From a checkpoint of a small CTC audio transcriber.
Model: 14.6M parameters, log mel input, arch transformer, norm layernorm, activation gelu, moe soft, num experts 8, layers 10, width 256.
Training: adamw at rate 0.0013, 4800 steps.
Data: trained on read English sentences (LibriTTS-R), 15625 training examples, 19.7 epochs.
Rows from expert 4 of block 2, named by matrix and row number. Rows with one number belong to one neuron. Each number is 128 + 32 x the weight over its row's rms, rounded and kept within 0 to 255. All counts start at 0. After the name is the row's rms in percent of the matrix's.
# up: expert up (model.blocks.2.mlp.up, 8x256x256), inputs 0-85
# down: expert down (model.blocks.2.mlp.down, 8x256x256, transposed), outputs 0-85
up.131 083 [162 161 187 175 100 118 121 115 106 153 129 127 120 185 128 139 148 124 178 152 146 132 182 146  94  75 162  99 108  93 167 140 199 134 125 107 131 165 145  88 163 136 169  96 139 135 186 160 121 136 140 140 166 115 142 104  61  82 151 157  82 171 114 105 129  68  65 123 147 109  88 129 139  88 127 115 106 118 183 112 209 153 172 136  82 123]
up.132 113 [104 151 119 144 119 128  91 177 123 102 148 112 162 132 102 164 124 108  90 161 100 135  94 141 152 177  87 163 140 155 116 186 124  79 152 136 119 120  66 183 114 123 147 115 100 152 171 104 123 207 128  81 141 101 148 121 184 171 146 152 170 110 115 110 139 134 162 124 111 135 161  88  86 157 185 118 163 180 114 101  83 119  83  98 100 111]
up.133 091 [108 122 152 117 119 181 135 153  90 113 156 140 178  80 126 166 125 142  88 129  69  99 155  65 121  98 134 111 164  99 171 142 113 159 175 109 138  39 133 137 132 143 119 161 130 117 151 142  92  65 108 111 163 124 133 144 156 178 146 138 204 163 115  95 155 132 156 119 134 172 173 123  81 125 183 124 134 119 142 162  84 106  73  88 128 148]
up.134 099 [116 123 140 165 173 105  81 138  92 123 151 111 133 117  68 178 136 190  90 170  79 121 154 135 153 152 106 143 132 141 117 100 128 113 149 168 172 101  61 165 156 186 162 161 190 150 136 147 168 157  95 124 134 186  84  80 173 153 182 157 181 146 157 131 156 128 158 151 187 172  67  90 105 134 163 141 163 135 123 127  98 117 132  82 102  91]
up.135 126 [100  78 104  95 152 121  90 131 126  56  91 130 154 100 167 155  88 157 131 104 160 113 124 111 156 165 109  65 164  81 118  98  42 131 154 146 105 141 144 153 105 174  79 115 138 113  90 127 146 212  93  96 115 126 121 118 172 159 105 166 166  98  89 167 163 182 121 134 123 156 183  71 127 155  81 114 153 152  74 163  46 153  96 102  97 103]
up.136 088 [154 105 181 160  84 114 111 194 138 114 108 131 131 203 132 160 135 128 140 151 191 155 154 185 130 103  81 123 151 176 152 147 165 110 111 129 157 146 101 118 174  98 178 142 166 132 131 150 124 188 119 146 109 137  96 135 117  70 166 111  53 154 133 157 101  93 129 141 148 113  71 189 140 101 172 170 110  91 148  98 177 171 184 158 143  76]
up.137 082 [183 119 193 158 104 158 177  99 131 127 132 139 132 180 165 138 142 177 177 102 163 111 121 150 141  96 116 183 117 114 192  98  95 124  78 101 133 182 169 140  90  99 173 116  79 122 140 132  71 122  69 167 103 145 112 117  40  70 108  82 117 140 128 127  87 127 175  85 130  97  99 141 120  60 126 174 104 142 156  86 172  99 145 103 179 134]
up.138 078 [160 126 164 154 109 152 169  96 160 142 140 105 110 204 114  74 132 131 106 158 144 154  99 135  82  65 149 134 127 117 180 134 175 189  76 110 167 117 127  74 152  82 160 157 124 179 174 151 121 127 169 147 132 116 135 100 152  93 117 128 125 173 114 104  47 111 167 120 119 137 122 203 117  76  97 145 111 126 173  83 120 115 150 148 142 142]
up.139 133 [117  93 108 122 146 165 123  65 119  99  97 157 140 108 146 131  81 151 129 107 119  59 109 103 127 112 202  98 125  94 129 116 105 175 171 140 102  81 179 155 101 126  63 100 137  81  98 104  79  93 101 121  97 109 157 158 132 104  96 163 136 101 110 162 122 156 112 122 116 149 149  97 106 141  73 137 116 146 134 158 123 118 116 122 165 143]
up.140 108 [ 77 120  93 108 124 110  73 137 130 136 128  91 147 128  83 153 108 105 100 172 132  89 123 127 164 167  42 126 174 175 124 146 116  91 183 114  90  64 104 136 138 165 126 125  70 169 159 100 124 188 194  90 132 137 132 102 146 169 193 149 159 152  58 133 160 134 130 134 177 125 162 107  91 141 128 115 108 158  87 123  94  99  80 102  54 134]
up.141 090 [163 112  94  87 146 123 136 165 157 140 138  98 134  92 147 150  99 124  87 166  98  65  86 147 189 134 115 110 195 116 146 130 123 118 151 141 107 124 119 129 171 135 130  75 137 176 156  96 153 190 138  87 159  85 136 204 140 133 170 166 163 113 142 157 181 152 131 125 102 131 136  83  62 152 131 152 109 157 123 120  83 141 109  99 115 132]
up.142 102 [ 89 115  95 137 170 113 131 144 148 106 146 117 130 106  90 169 125 122 130 154  89 141  92 127 151 158 103 128 141  80 119 148 110 109 183 161 111 126 119 140 148 131 132 106 132 181 118 126 157 191 167  85 107  93 117 152 159 128 193 160 163 124 130 107 136 161 130 107 159 116 160  56  96 196 143 152 133 167  58 168  72 104  93  96 115 145]
up.143 103 [101 126  76 177 138  88 104 123 146  84 140 115 131 115 112 128 127 113 121 170 112 129 119 120 159 128  58 111 121 118  98 124 109  69 141 139 110 141  85 146 128 155 134 152 137 129 133 181 134 251 140 107 110 130  83 109 153 129 156 140 172 102 128 111 169 161 128 146 162 126  99 122  78 173 140 105 129 143 131 182  91 109 107 104  95 122]
up.144 106 [ 88 138 106 104 145 149 106 137  81  89 147 124 188 120 114 150 141 145 126 169 119  93  97  57 156 146 150 143 138  84 132 144  67  98 174 133 121  44 132 123 136 132 124 191 109 113 174 124  98  95 119 101 127 159 140 142 127 167 115 156 160 154  72 128 142 176 136 146 132 162 149  83 101 162 159 152 163 145 118 114 104  79 111 135 136 159]
up.145 099 [ 87 116 108 148 163 131 123  84 104  98 108 164 156  89 185 168  89 103 115  85 140 151 134 129 161 148 161  80 128 100 119 112 108 129 143 128 168  74 128 178  63 129  87 179 167 102 107 146 155  80  81 118 117 171 128 120 171 163  95 135 117 123 126 141 124 139  72 139  99 196 136  88  95 122 123 115 180 150 140 203 103 144 125 167 151  77]
up.146 115 [ 99 138 147 120 162 118 129 175  90 106 167  97 142 127  86 162 154 125 104 151  78 149 149 111 115 128 171 180 151 104 177 154 105  81 172 148 163  91 109 149 171  95  98 129 110 184 167 154 107 124  91 124 203 136 148 162 155 160 164 159 132 167 103 133 129 163 166 142 143 149 102  85  78 162 137 128 184 175 171 116 107 105 139 127 131  97]
up.147 098 [104 124 136 158 126 118 108 101 109 113 120 110 131 140  68 117 105 103 103 125 126 131 134 129 157 185  38 114 136 119  87 137 131 106 143 173  86 105 107 143 143 159 167 131 138 158 119 140 137 197 165  63 116 144  89  83 148 139 159 143 133  68  85 137 145 123 114 142 105 142 145  79 120 143 144 113 107 144  99  93 100 112  75 130  75  98]
up.148 093 [ 97  84 112 117 164  69 105 115  86 143 102 116 139 114 151 147  90  66  67 162  97 198 100 146 190 151  94 109 135 146 111 114 146 112 145 150  83 101  88 150 134 118 152  84 122 158 130 114 145 234 130  80 117 157  79  72 131 120 199 123 116  86  94 117 155  91  94 149 146 145 124 138  97 165 106 122 145 146 158 159 117 127  99 109  67 121]
up.149 081 [101 197 173 177 147 147 184 104 114 132 122 109 120 166  68 123 230 100 139  96  57 109 151 119 135 100 135 128 161  97  86 136 131 118 101 132 135 134 120 156 142 163  87 162 150 150 162 121  80 144  81 108 101 184  50 111 161 150 128 226 130 149 111  82 109 161 156 138 125 171 102 139 108 154 102 158 176 125 166 134 111 163  68  96 103 119]
up.150 095 [129 137 102 136 154 142 126  90 113 112 128 111 150 115 144 132  91 183 152 109 134  88 113  68 144 122 156  96 150 129 154  95  81 160 184 154  90  44 165 158 118 162 134 144  95 120 143 122 126  89  97  92 111 109 152 202 152 180 106 147 144 116 118 169 131 168 171 108 119 150 143 160  58 184 126 140 153 183  73 145  91 129  96  80 133 156]
up.151 117 [108 136  96 124 147 119 106 129 129 124 167  54  89  95 101 161 118 115  71 124  99 135 126 155 172 173 110 175 138 140 138 149 136 100 158 119 123 124  69 123 167 143 156  54 113 168 140  97  96 219 173 143 175  99 135 186 143 141 135 145 216 135 108 116 151 164 129  97 143  75 154  84  59 167 147 121 137 162 111 119  87 124  84  98  98 131]
up.152 112 [124 112  80 108 159 126 101 131  97 122 188 125 127 105 100 159 117 161  83 111  79  90  73 129 178 152 102 144 141 134 127 148  98 102 139 121 157 152  73 140 113 177 120  39 107 173 150 101 141 195 159  82 140 131 109 144 132 179 179 181 168 115 140 118 145 123 141 118 145 124 173  69  92 135 153 137 179 170 109  99 111 153 112  90  72 137]
up.153 119 [ 98  90 121 121 153  99 129 157 123 121 123 110  86  89  99 156 156  99 123 108  98 137 130 152 194 131 119 134 142 132  94 146 166  99 137 116 121 117  75 155 147 156 109  64 132 158 160  98 112 217 172 112 177 119 141 128 149 160 177 139 178 131 150 115 121 158 187 120  93 100 165  89  87 179 181 126 170 152 101 120  99 110 118 115  66 100]
up.154 092 [142  93 147  70 176 115 125  87  95 105  69 116 196 119 207 116 115 145 107 119 130 102 112 107 104  95 129 100 157 133  89 100  93 165 126 120 156 141 199 116  46 100 162 159 168 110 128 130 117 118 112 116  78 112 129 156 159 136  81 154 120  92 117 165 133 148 143 134  85 129 201 103 159 135  82  97 153 106 111 152 148 174 125 142 139 116]
up.155 087 [ 60 158 144 174 191  76 153  94 102 129  88 136 135 162 126  79 134 134 119 122 174 102 159 120 163 133  89  68  72  87 100  64 175 161 121 151  91 101 149 131  92 192  95 206 134 123  94 147 140 163 117  94  85 230  77  67 121 114 136 129  88 146  82 143 109 118 132 129 120 145 114 154 129 126 154 109 113 141 120 140 124 147 146 133  72  38]
up.156 076 [ 93 119 114 196 165  93 152  68 105 160  50 132  88 109  96  86 132 170 109 171 103 115 110 141 100 109 122  98  97 116  74  65 174 142 170 107 148  99 121 137 135 154 152 117  94 125  77 131 197 158 110  84 160 164  62 107  91 144 161 164 165  79 101 141 120 140 129 130  75 187 173  88 149 101 127  69 174 164 166 145 163 166 102 168 107  63]
up.157 078 [126  95 113  76 146 116 148 109 114 140 159  93 120  66 166 119  99 133 108 112  86 105  88 113 175 172 132 118 140 164 122 181 123 163 193 128 122 122  96 134 161 159  93  71  85 119 140  43 151 112 156 125 204 157 158 178 152 171 104 112 126 153 121 137 132 214 150  86  60 109 137 101 115 141 105 166 156 149 149 145 112  97  57 134 139 122]
up.158 083 [ 89 129 105 128 105 115 137 110 113  98 100 109 136 109 136 139 116 112  85 170 142 128 151 119 129 196  98 118 176 133 161 111  73  97 166 126 114  36 148 149 167 154 131 152 126  87 144 164 170  88 158  94 107 146  78 130 130 172 102 159 154 141  89 105 119 138 127 172 116 128 186 106  91 110 155 105 134 162 113 155  97 111 103  87  68  98]
up.159 107 [120 125 100 178 123 127 126 110 168 145 165 110 155 139  93 151  92 136 117 143 126 127 131 130 190 168  87 146 152 122 138 156 114 104 146 174  85 106  94 134 148 140 122 148 145 202 150 125 134 221 167  82 150 150 114  93 154 134 152 144 177 142  96 117 139 140 133 154 164 109 110  82 120 155 128 133 132 136 124 137  95 102 107  84  69 117]
up.160 098 [ 91 181 177 159 147 142 127 129 126 108 170  90 178 123  91 135 177 168  78 145 106 132 119 109 107 160 128 113 174 105 151 147 121 124 147 157 111 104  97 174 176 135 110 135 126 183 179 119 109 141  96 148 162 174  97 119 175 151 151 141 127 185 112  76 149 174 193 142 174 142 127 127 111 172 159 135 174 179 112  91 104 136 131 116 150  76]
up.161 084 [123 149 210 164  77 157 173  93 145 165 104 111 123 166  82 137 140 164 137 137 116 124 203 139 129  93 189 185  97 129 158 180 127 161 112 148 195 117 123 126 182 115 140  76 107 136 135 153 113  79 129 185 149 108 134  92 147  80 136 110 173 162 156 135 116 131 129 112 116  99  45 173 129 130 137 156 100 103 182  92 142 108 161 121 150 116]
up.162 110 [100 151 111 137 176 105 111 163 111 115 140 157 114  87 101 190 115 132  78 158 115 165 103 137 153 169  93 136 118 124 117 152 147  85 131 134 125 127 116 119 156 152 135  95  91 141 172 120 119 255 150  85 125 126 133 111 178 150 168 171 127  94 136 121 119 153 127 104 124 146 139 127  82 150 171 107 172 159 125 117  68 106 125  98  88 115]
up.163 118 [ 94 110 108 118 153  91 115 177 115 131 112 112 147 114 135 166 132 129  96 155  84 141  99 128 161 160 110 152 127 140  82 139 107  68 155 143 117 106  91 130 123 130 123 100 127 152 172 134 153 171 154 115 126 145  99 137  98 167 181 144 174 109 145 130 172 140 139 118 141 118 152 125  86 158 165 124 192 123  89 126  63 116  95 107  47 143]
up.164 076 [ 93 120 100 118 108 134 118 188 107 138 158 149 117 122  96 167 138 138 124 149 112 135 123 179 152 170 111  94 168 134 136 173 169  87 169 144 110 109  80 109 139 135 126  67  85 132  90 104 117 195 152 111 144 106 147 124 126 101 180 159 154 122 164 132 141 184  84  83 117 112 109 111  71 172 159 122 111 170 120 111 103 113 119  95  94 167]
up.165 108 [133  91  87 119 110 104 135 142 102 147 146 128 120  89 122 155 151 114  88 111 101 126  95 151 169 146  96 174 131  78 133 162 134  89 135 125 139 121  77 142 177 134 142 103  70 209 146 131 156 200 156 111 154 110 121 120 165 166 175 137 167 127 148 130 141 135 136 112 131  95 150 106 103 128 123 135 148 154 117 112  81 117  77 130  93 146]
up.166 120 [107 126 131 143 141  78  94 168 107 133 126 120 125 123 119 165 126 131  66 154  99 131 112 122 173 130 113 147 150 119 121 122 142  93 185 156 119 101  64 173 146 142 105 112 135 191 157 139 141 201 153 102 142 147 111  96 157 140 181 119 177 121  94 133 111 173 183 134 133 156 107  87  99 167 177 116 133 134 110 100  90 123  91  96  56 145]
up.167 117 [139 112 110 124 140 115 116 158 129 122 148  98 134  85 133 186 112 102  98 122  94 116  60 137 182 151  98 125 140 123  98 149 100  76 168 160 123 114 103 170 122 142 164  88 135 184 157 128 137 230 194  72 151 128 116 157 148 154 202 158 159 112 104 151 146 140 149 116 112 102 169  88  81 164 158 100 134 162  85 124  99 140 100  81  78 152]
up.168 099 [120  68  92 139 168 121 122  87  87  96  76 172 144 121 121 118  64 118 134 161 126 149 136  90 131 117  95 104 107 102  30  49 150 120 178 143 109  71 147 122 122 149  87 108 160 107 113  83 168 167 110  79  45 173  91  98 164 141 115 137 121  63 122 179 129 101 113 131 139 144 173  67 135 135  84  89 141 112 108 150 120 151 101 112  91 100]
up.169 100 [146 122  89 153 199 107 112  95  88 107  95 168 148 146 131 114  78 179 120  92 141  97 135 135 163 110 110  82 168 117  57  71 160 151 152 122  70 109 143 135 105 164  97 145 173  83  86  95 127 163  92  92 116 178 116  84 156 173 110 107 118 104 105 209 159 164 153 174 148 169 129 121  84 125  65  92 123 142 142 171 153 172  95 158 116  82]
down.131 081 [147 110 129  85  93 102 103 166 139  81 141 119 147 143 155  91 136 132 102 146 139  91 113 146 114 133 119 152 127 159 119 170 107  34 152  99 137 133 109 130 123 116 104 124  82 146 162  90 106 177 153 139 127  68 137 183  76 159 142 134 146 179  75 151  88  95 150  81 137  63  95 156 191 158 126 130 146 127 112 129 111  58 138 134 145 216]
down.132 104 [ 85 128 160 172 194 114 134  86 100 137  71 117 102 132 136 132 173 147 141 115 118 147 108  94 123 113 136 114 169  62 106  72 166 155 115 116  94 110 140 178 106 157  94 131 185  84  83  67 120  73  73 164 140 157 150 163 138 109 146 150 107  59 144 120 201 120 118 186  48 144 151 120 160 101  77 140 114 165 114 146 146 163 129 139 152 115]
down.133 088 [130 121 125 110 127 149 148 117 143 144 117 120 124  59 132 113 174 146  98 116 121 193 147 194 159 161 130  87 149 104 116  92 127 166  85 125 130  29 115 139 121 120 112  89 158 179  98  70 160 157 111  98 161 136 129 135 157 135 104 132 101 103 187 131 174 155 179 181 105 138 179 106 139 101 147  78 150 110 163 118  99 128 112 138 182  84]
down.134 114 [149 132 111 137 197 180 167 144 126 176 166 147  73 128 168 121 170 131  91  93 123 133 149 125 116 142  76 132 152 164  72 103 123  98 120  82 165 165  99 168 159  85 177 145 166 118 109  72 138 105 107 158 161 133 101 147 104 163 131 150 194 161 189 163 147  73 119 115 108  80 146 105 103 176 131 131  97 103 157 125 121 151 137 145 114  47]
down.135 108 [121 148 216 155 108 141 148  95 101 167 133  79 115 151  54  58 165 171  85 117  93  91 171 112 115 105 130  84  90  72 134 109 113 197 146 143 163 111 110 134 150 194 141 168 134 115 149 150  77 104 111 127 199 157 102 135 122 132 139  90 186 146 182  40 138  98 148 209 136 169 136 129 183 144  81 136 120 104 146 103 150 210 145 135 177 192]
down.136 087 [161 188 135 175  58 157 127 148 182  76 159 104 102 167 146 119 133 119 105 133 149  80 170 142 122  93 131 174  58 127 140 129 137  80 139 142 170 149 117 128  65 155 149 145 105 146 130 185 173 215 193 120 113  94 141 124 137 125 146 139 116 109  97 150  88 156  63  94 166 141 112 145 159  96 125 128 102  71 146 103 105 122 145 189  96 174]
down.137 083 [157 136 107 142 108  83 118 164 156 124 143 134 169 213 130 178 131 113 120 136 165 125 177 119  99 101 155 130 100 135 162 125  99 140 154 139 118 126  91 169  94 122 146 184 124 121  92 157 134 104 140  83  91  85 115 121 109 157  76 115 104 147  97 149  91 132  57 103 157  82  46 131 111 138 147 153  82 121 165  93 137  79  80 104 104 117]
down.138 078 [133 159 146 165  50  95  87 133 181 110  93 132 184 151 160 155 130  84  96  92 195 108 136 156 140 107 190 118  66 139  66 129 150 116 156 115 108 150 170 133  97 136 145 121  93 112 159 166  95 147 131  82  79 118 132 117 129 163  67 112 102 133  82  96  76 111 146 116  99  81 140 143 149 233 139 151 124 123  94 126 136  81  63 137 119 137]
down.139 115 [145 155 156 139  37 124 121 139 179 161  99  78 103 138  80  92 138 133 127 112 118 119 149 168 140 109 140 111  85 156 124 136  98 149  99 136 127 129  81  92 104 134 154 112 112 162 150 145 150 115 202 154 137 143 129 149 111  90 166  69 139 145 120 113 130  86 168 111 183 118  83 162 168 102 108 160 120 140 160  84  86 119 122 141 141 139]
down.140 102 [106  81 121 113 167 102 164 126  88 169 158 127 102  86 112 129 181 164 104 134  72 162 140 117 123 107 168 128 191  89 173  81 113 147  83 128 118 129 111  94 155 140 107  84 184 128 111  96 106 118 135 207 141 135 154 157 145 104  83 163 133 133 159  99 201 136 150 155  89 180 202 157  94 116  67 118 156  97 135 183 142 192 165  96 150 159]
down.141 090 [130 124 145 141 191 122 144  95 114 133  82 117  92 185 131 106  94  87 120 131  73 128 180 115 120 139  60  76 168  87  92  86 116 160 104 116 107 138 137 117  98 157 201 195 160 140  38 134 125 108  95 107 135  84 147 128 102 161  92 115 119 107 203  93 156  60  57 159  95 169  98 145 166  96 108 164 146 148 132 137 117 167 160 166 107 112]
down.142 103 [ 86 136 145 112 149 149 152  91  92 157  92 146 118 121 104 120 128 101 168 107  95 115 113 147 115 160 164  81 197  45  84  87 153 126 163 159 104 141 164 120 144 181 141 145 168 125  50  87 151  95  94 164 113 169 144 155 129 171  84 127 160  81 178 121 168  76 123 130  94 138 129  96 134 102  96 136 104 168 136 154 122 236 134 166 152 161]
down.143 119 [111 124  84 144 210 138 127  99  75 161 160 143 116 143 148  89 163 129 155 121 110 126 129 114 130  89 118 120 166  66  82 147 130 117 118  75 158 133 118 127 155 162 113 172 167 111  98  96 117 108  94 180 146 145 108 150 131 164 110 146 126 183 231  99 124  83 142 174 109 145 132  98 130 151 111 143 100  83 193 132 135 168 175 155 124 112]
down.144 105 [109  97 180  98 175 157 174  74 171 148  83 109  82 126 104 143 165 128 123 129  99 166 142 218 211 118 180  75 179 108  98  53 116 146 115 114 126  85 112 149 130 132 128  58 137  96  88  95 112 106 114 139 153 132 139 122 160 132 156 119 139  91 148 155 192 146 171 166  54 150 159 108 112 104  66 120 148 142 131 135 117 126 131  98  98  78]
down.145 101 [127 204 154 117  87 143 159 152 224 152 131  49  83 158  75 113 164  91  95  79 138 120 140 169 156  92 118 108 104 168 139 144 150 149 133 106 156 123  90 103 146 107 151 118 132 170 194 155  97 127 171 169 126 135 131 141 132 103 165 121 139 129 150  92  74 118 167 143 142 122  88 141 145 101  99 137 100 108 142 150 109 179 132 117 134 101]
down.146 109 [132 135 114 104 129 112 101  83 181 114  72 167 113 109 178 122 106 133 123 122  78 105 134  96 129 112 155 129 155 130 112  66 185 164 137  71 132 146  98 140  94 121 124  87 130  79  67 126 152  77  93  63 123 131 138 151 163 128 118 123 106  48 152 142 134 128 107 154  60 111 151 124 102 145  73  65 129 138 112 151 129 207 116 132 148  48]
down.147 105 [136 102  97 107 225 176 156 110 111 221 111 139  55 131 123 125 140 154 139 123 116 166 124 127 132 140 118 144 150  48  92 110 129 133 145  95 158 139 120 111 158 181 122 144 182 122  81  72 107  84 136 141 172 148 119 197 132 149  90 124 122 165 172 142 125 109 115 192  95 157 124 108 114 162 117 167 137 132 135 112 146 159 171 169 154  88]
down.148 095 [ 98 133 115 124 169 135 133 132 100 170 118 144 125 155 160 104 137 103 139 116  65 157 131 112 107 134 140 101 125  79 117  69 147 130 121  83 131 112 140 146 179 140 143 179 138 137 125  70 173  29 104 162 141 158 144 143  94 111 164 151 157 148 211 136 173 142 116 145  84 161 183 111 134 118 141 132 126 139 138 133 151 152 109 104 126 144]
down.149 102 [110  93 105 132 200 147 174 127 126 163 178 154 134 179 145 102 110 173 118 144 117 106  73 118 161 151 105 135 130 157  42 115 125  62  73  63 127 201 116 134 133  83 146 126 122 143 139  67 176 125 191 122 140  84 123 122 122 182 153 113 123 106 108 171 166  81 130  70 115 102 127 131 107 145 134 131 123 137 172 101 110 145 187 208 141  72]
down.150 101 [118 130 125  64 167 143 171 116 131 134  83  70  98 115  71 159 142 103 126 131  95 199 130 158 132  98 153  83 124 128 140  95 120 134  63 130 124  93  79 113 134 177 100 105 154 122 104 100 100 119  98 158 126 150 144 113 114 104  95  92 135 137 137 125 217 152 159 163 112 163 177 146 133 111  97 122 145 134 172 119 127 180 163 108 203 114]
down.151 105 [ 90 110  89 143 174 143 114  86 109 165 112 127 127 134 167 101 112 131 150  93 128 135 148  93  92 117 149 128 187  85 100  99  95 200  96 124 111 115 123 142 165 168 136 140 178 133 113 169 129  69  79 140 132 156  90  85 111 143 102 117 107  86 185 163 184  98 130 181  56 170 118 110 129 122 137 177 123 158 100 124 120 176 140 159 121  79]
down.152 101 [100 160 113  93 163 140 129 112 113 129  75 151  79 107 145 121 153 113 146 133 123 143 167  97 107 112 118 106 195 102  86  57  93 181  88 150 101 148 122  97 153 189 133 157 151 116  93 121 152  64  68 151 110 154 112 143 131 149 110 106 125  75 125 114 156  98 160 165  94 145 149 170 165 148  92 167 122 141  94 133 151 174 165 127 135 135]
down.153 108 [113 116 123 165 170 174 134  83 103 178 129 152 105 172 174  74 129 121 152 125  88 130 139  86  89 135 108 112 134  66  94  97 105 149 118 127 117 150 144 108 139 164 177 185 155  92  64 109 131  98  85 151 155 160 124 142  83 155 142 127 115 132 189 126 138 115 115 154  91 160 121 144 118 137  86 168 127 111 173 154 128 156 107 164  95  98]
down.154 096 [161 212 127 106  84  97 130 185 147  53 160 158 144 146  81  79  97 136 135 110 110 113 176 151 159 137 147 143  21 154 137 151 109 139 112 106 108  70  86 124 170 138 130 156  62 167 202 143 146 177 127 108 159 108 154 125 135 124 169  90 126 100  92  91 140 118 170 144 106  98  98 141 174  94 127 109 182 137 112 155 133 127 168 115 109 137]
down.155 109 [170 154 117 137 157 149 159 187 122 121 195  54  79 124  92  71 161 180 122  92 180  74 135 134 129 107 158 161 109 118 126 185 144  40 151  95 127 115  80 100 165  76 114 137 116 153 175  96 191  72 102 163 209  93 115 142 151 116 124 125 132 173 195 100 117 113 128 115 122 122 156 140 147 153 158 175 106 148 164 115 121 137 109 108 149 151]
down.156 085 [179 139  81  97 164 131 169 124 106 137 130  90 153 148 151  77 195 114 124 169 119 129 127 131 108  97 107  99  56 136 138 182 129  79 135  79 169 130  67  72 140 125 101 116 109 114 171  79 127 111 100 219 172  78 146 133 112 123 100 140 144 124 130 124 107  97 201  71 178 122 125 160 131 172 114  93 126 108 122 157 117  91 195 148 110  92]
down.157 085 [101 169 156 102  53 123 159 130 114 112 138 125 106 110 110 106 101 134 146  95 150 124 143 137  82 106 139 116  94 114 137 110 104 144 114 175 163 171  99 120 118 162 128 141 143  98 126 183 132 101 135 127 103 151 120 138 109 124 137  92 183 132 187  98  96 153 109 188 148 170 102 162 148 118 107 146 147 108 151 140 147 168 103 141 125 124]
down.158 097 [149 142 116 100 131 143 159 105 100 119 110 109  99  70  90 112  95 144 162 154 129 169 118 116 163 125 168 115 180 111 122 123 146 202  74  81 107  85 115 128 149 162  94  99 138  74 124 100 107 161 156 120 163 135 145 118 165 121 162 133 153 115 179 107 188 159 152 162  71 141 151 106 136 115 143 113 159 172 156 162 121 134 119 152 168 108]
down.159 107 [ 96 131  89 129 255 135 158 133  69 179 176 137 104 128 143  99 191 146 122 137 129 146 133 124 125 103 162 124 188 108 124 109 158 107  99  96 146 123  87 111 148 164 119 164 174 107  93 106 120  68  78 184 180 185 107 161 138 146  95 122 148 179 179 112 176 120 127 134  93 117 178 118 133 152  77 139 119 115 190 115 132 138 173 152 138 133]
down.160 095 [133  59  86 107 188 151 157 117 173 139  90 125  43 115 223 134 158 159 103 176 115 137 145 118 139  93 156 131  94 127 100  71 117 123 129 106 140 140 117 170 114  91 109 134 136 133  94  82 105  97 175 136 143 130 128 145 144  57 104 139 175 124 181 180 169 108 137 134  97  95 146  77 102 133 148 124  91  83 114 152  93 173 155 140 135   0]
down.161 085 [171  94 105 164  69 170 173 164 167 162 177 128 110 113 117 131 148 126 127 119 114 101 127 136 121 136 150 129 103 177 149 115 113 137  94 123 157 160 147 162 108 111 127 112  87 153 137 114 142 163 179 101 144 110 125 152  94  95  87 137  97 168 129 199 111 164 117  74 163  52  87 112 156 141 109 101 128 132 123 114 142 152 121 118 142 131]
down.162 106 [ 93 135 143 126 144 108 138  86 107 152  88 167 124 130 165 100 142 147 144  83  94  88 134 113  97 101 159 105 147  89 140  63  97 175 133 152  98 160 110 111 152 155 104 183 152  97  95 125 132  92 102 128 106 161 101 147 139 112 106 110 133  78 180 131 167 139 101 193  91 126 152 116 124 104  92 182 104 130 116 164 140 179 126 157 134 109]
down.163 097 [ 95 148 126 144 184 151 113  96  79 143 101 183 125 156 140  87 144 123 155 144 112 163 140  71 119 106 132 106 191  75  97 105 130 184 114 155 122 125 157 118 116 163 118 134 161  89  84 109 196  88  83  96 120 127 100 115 122 129  93 145 106  48 171  89 185 141 123 170  75 174 143  97 133  92  78 146 126 152  77 115 164 166 135 189 114 130]
down.164 090 [ 92 168 139 159 149 139 146  98 119 185  86 128 142 129 175 176 116  96 161  89 169 103 151 143 128  93 177 117 139  54  79  78 106 125 126 124 152 197 136 104  72 168 105 171 146 116  69 169 146  83  85 138 115 181 114 124  64 111 132 117 139  95 160 140 136  73 117 197  92 121  90 154 150  93 115 167 126 133 110 182 159 178  56 109 107 107]
down.165 098 [ 91 113  89 106 182 128 177  82  87 150 120 182 114 118 147 122 110 107 101 153 139 157 147  68 113 156 105  81 174  68 128 105  99 147 108 133  78 172 103 132 133 184 151 120 202 137 100 136  76 126 107 139  79 174 122 150 126 123 131 131 124 125 125 105 175  87 101 159  51 146 149 142 146 131 124 172 149 150 113 131 141 174 121 165 102 146]
down.166 110 [ 91 156 108 128 153 119 140  65  79 159 137 137 141 153 153 126 147 116 144 124  98 159 132 117 114 138 145 107 135  68  99  82 106 139 127 106 125 144 131 107 159 204 119 153 159 112  66  83 165 110  82 131 132 184 121 125 121 124  97 144 148 118 191 138 157  95 116 198  60 146 128 100 130 154 105 176 101 145 104 151 165 205 105 151  95  96]
down.167 106 [ 87 135 104 102 143 175 115  47 120 134 107 127 105 120 116 128 151  99 169 101  79 116 194 116 121 138 134 108 176  82  77  70 100 180 116 161  86 183 115  56 144 244 152 153 163 122 125 144 122 101 109 118 110 164 112 119  89 159 113 114 113 105 155 138 129 110 106 186  96 123 152 101 128  97  87 166 149 130  99 103 124 202 130 188 129 119]
down.168 105 [149 154 149  90 108 138 171 123 164 145 135  65  85 106  78 117 179 152 175 118  84 113 137 152 136 107 171 102 123 115 115 153 113 119 142  67 165 115 144  94 149 180  91 111 143 116 165 116 108 123 128 203 180 106 165 185 133 130 109  96 203 159 119  55 114 105 169 128 156 145 159  93 122 155 133 151 131 137 115  86 119 122 146  90 173 146]
down.169 095 [150 167 111 107 108  84 149 123 142 136 130  85  58  85  85  82 118 151 167  99  96 104 143 181  91 102 160 122  93 132 122 132 150 116 149 110 168 139 109 109 165 173 114 107 153 166 158  77 114 126 112 185 163  97 103 166 134 170 124 128 213 135 103  71 119 113 222 136 136 101 140 154 150  96 145 164 141 147 131  80 121 120 124  92 164 160]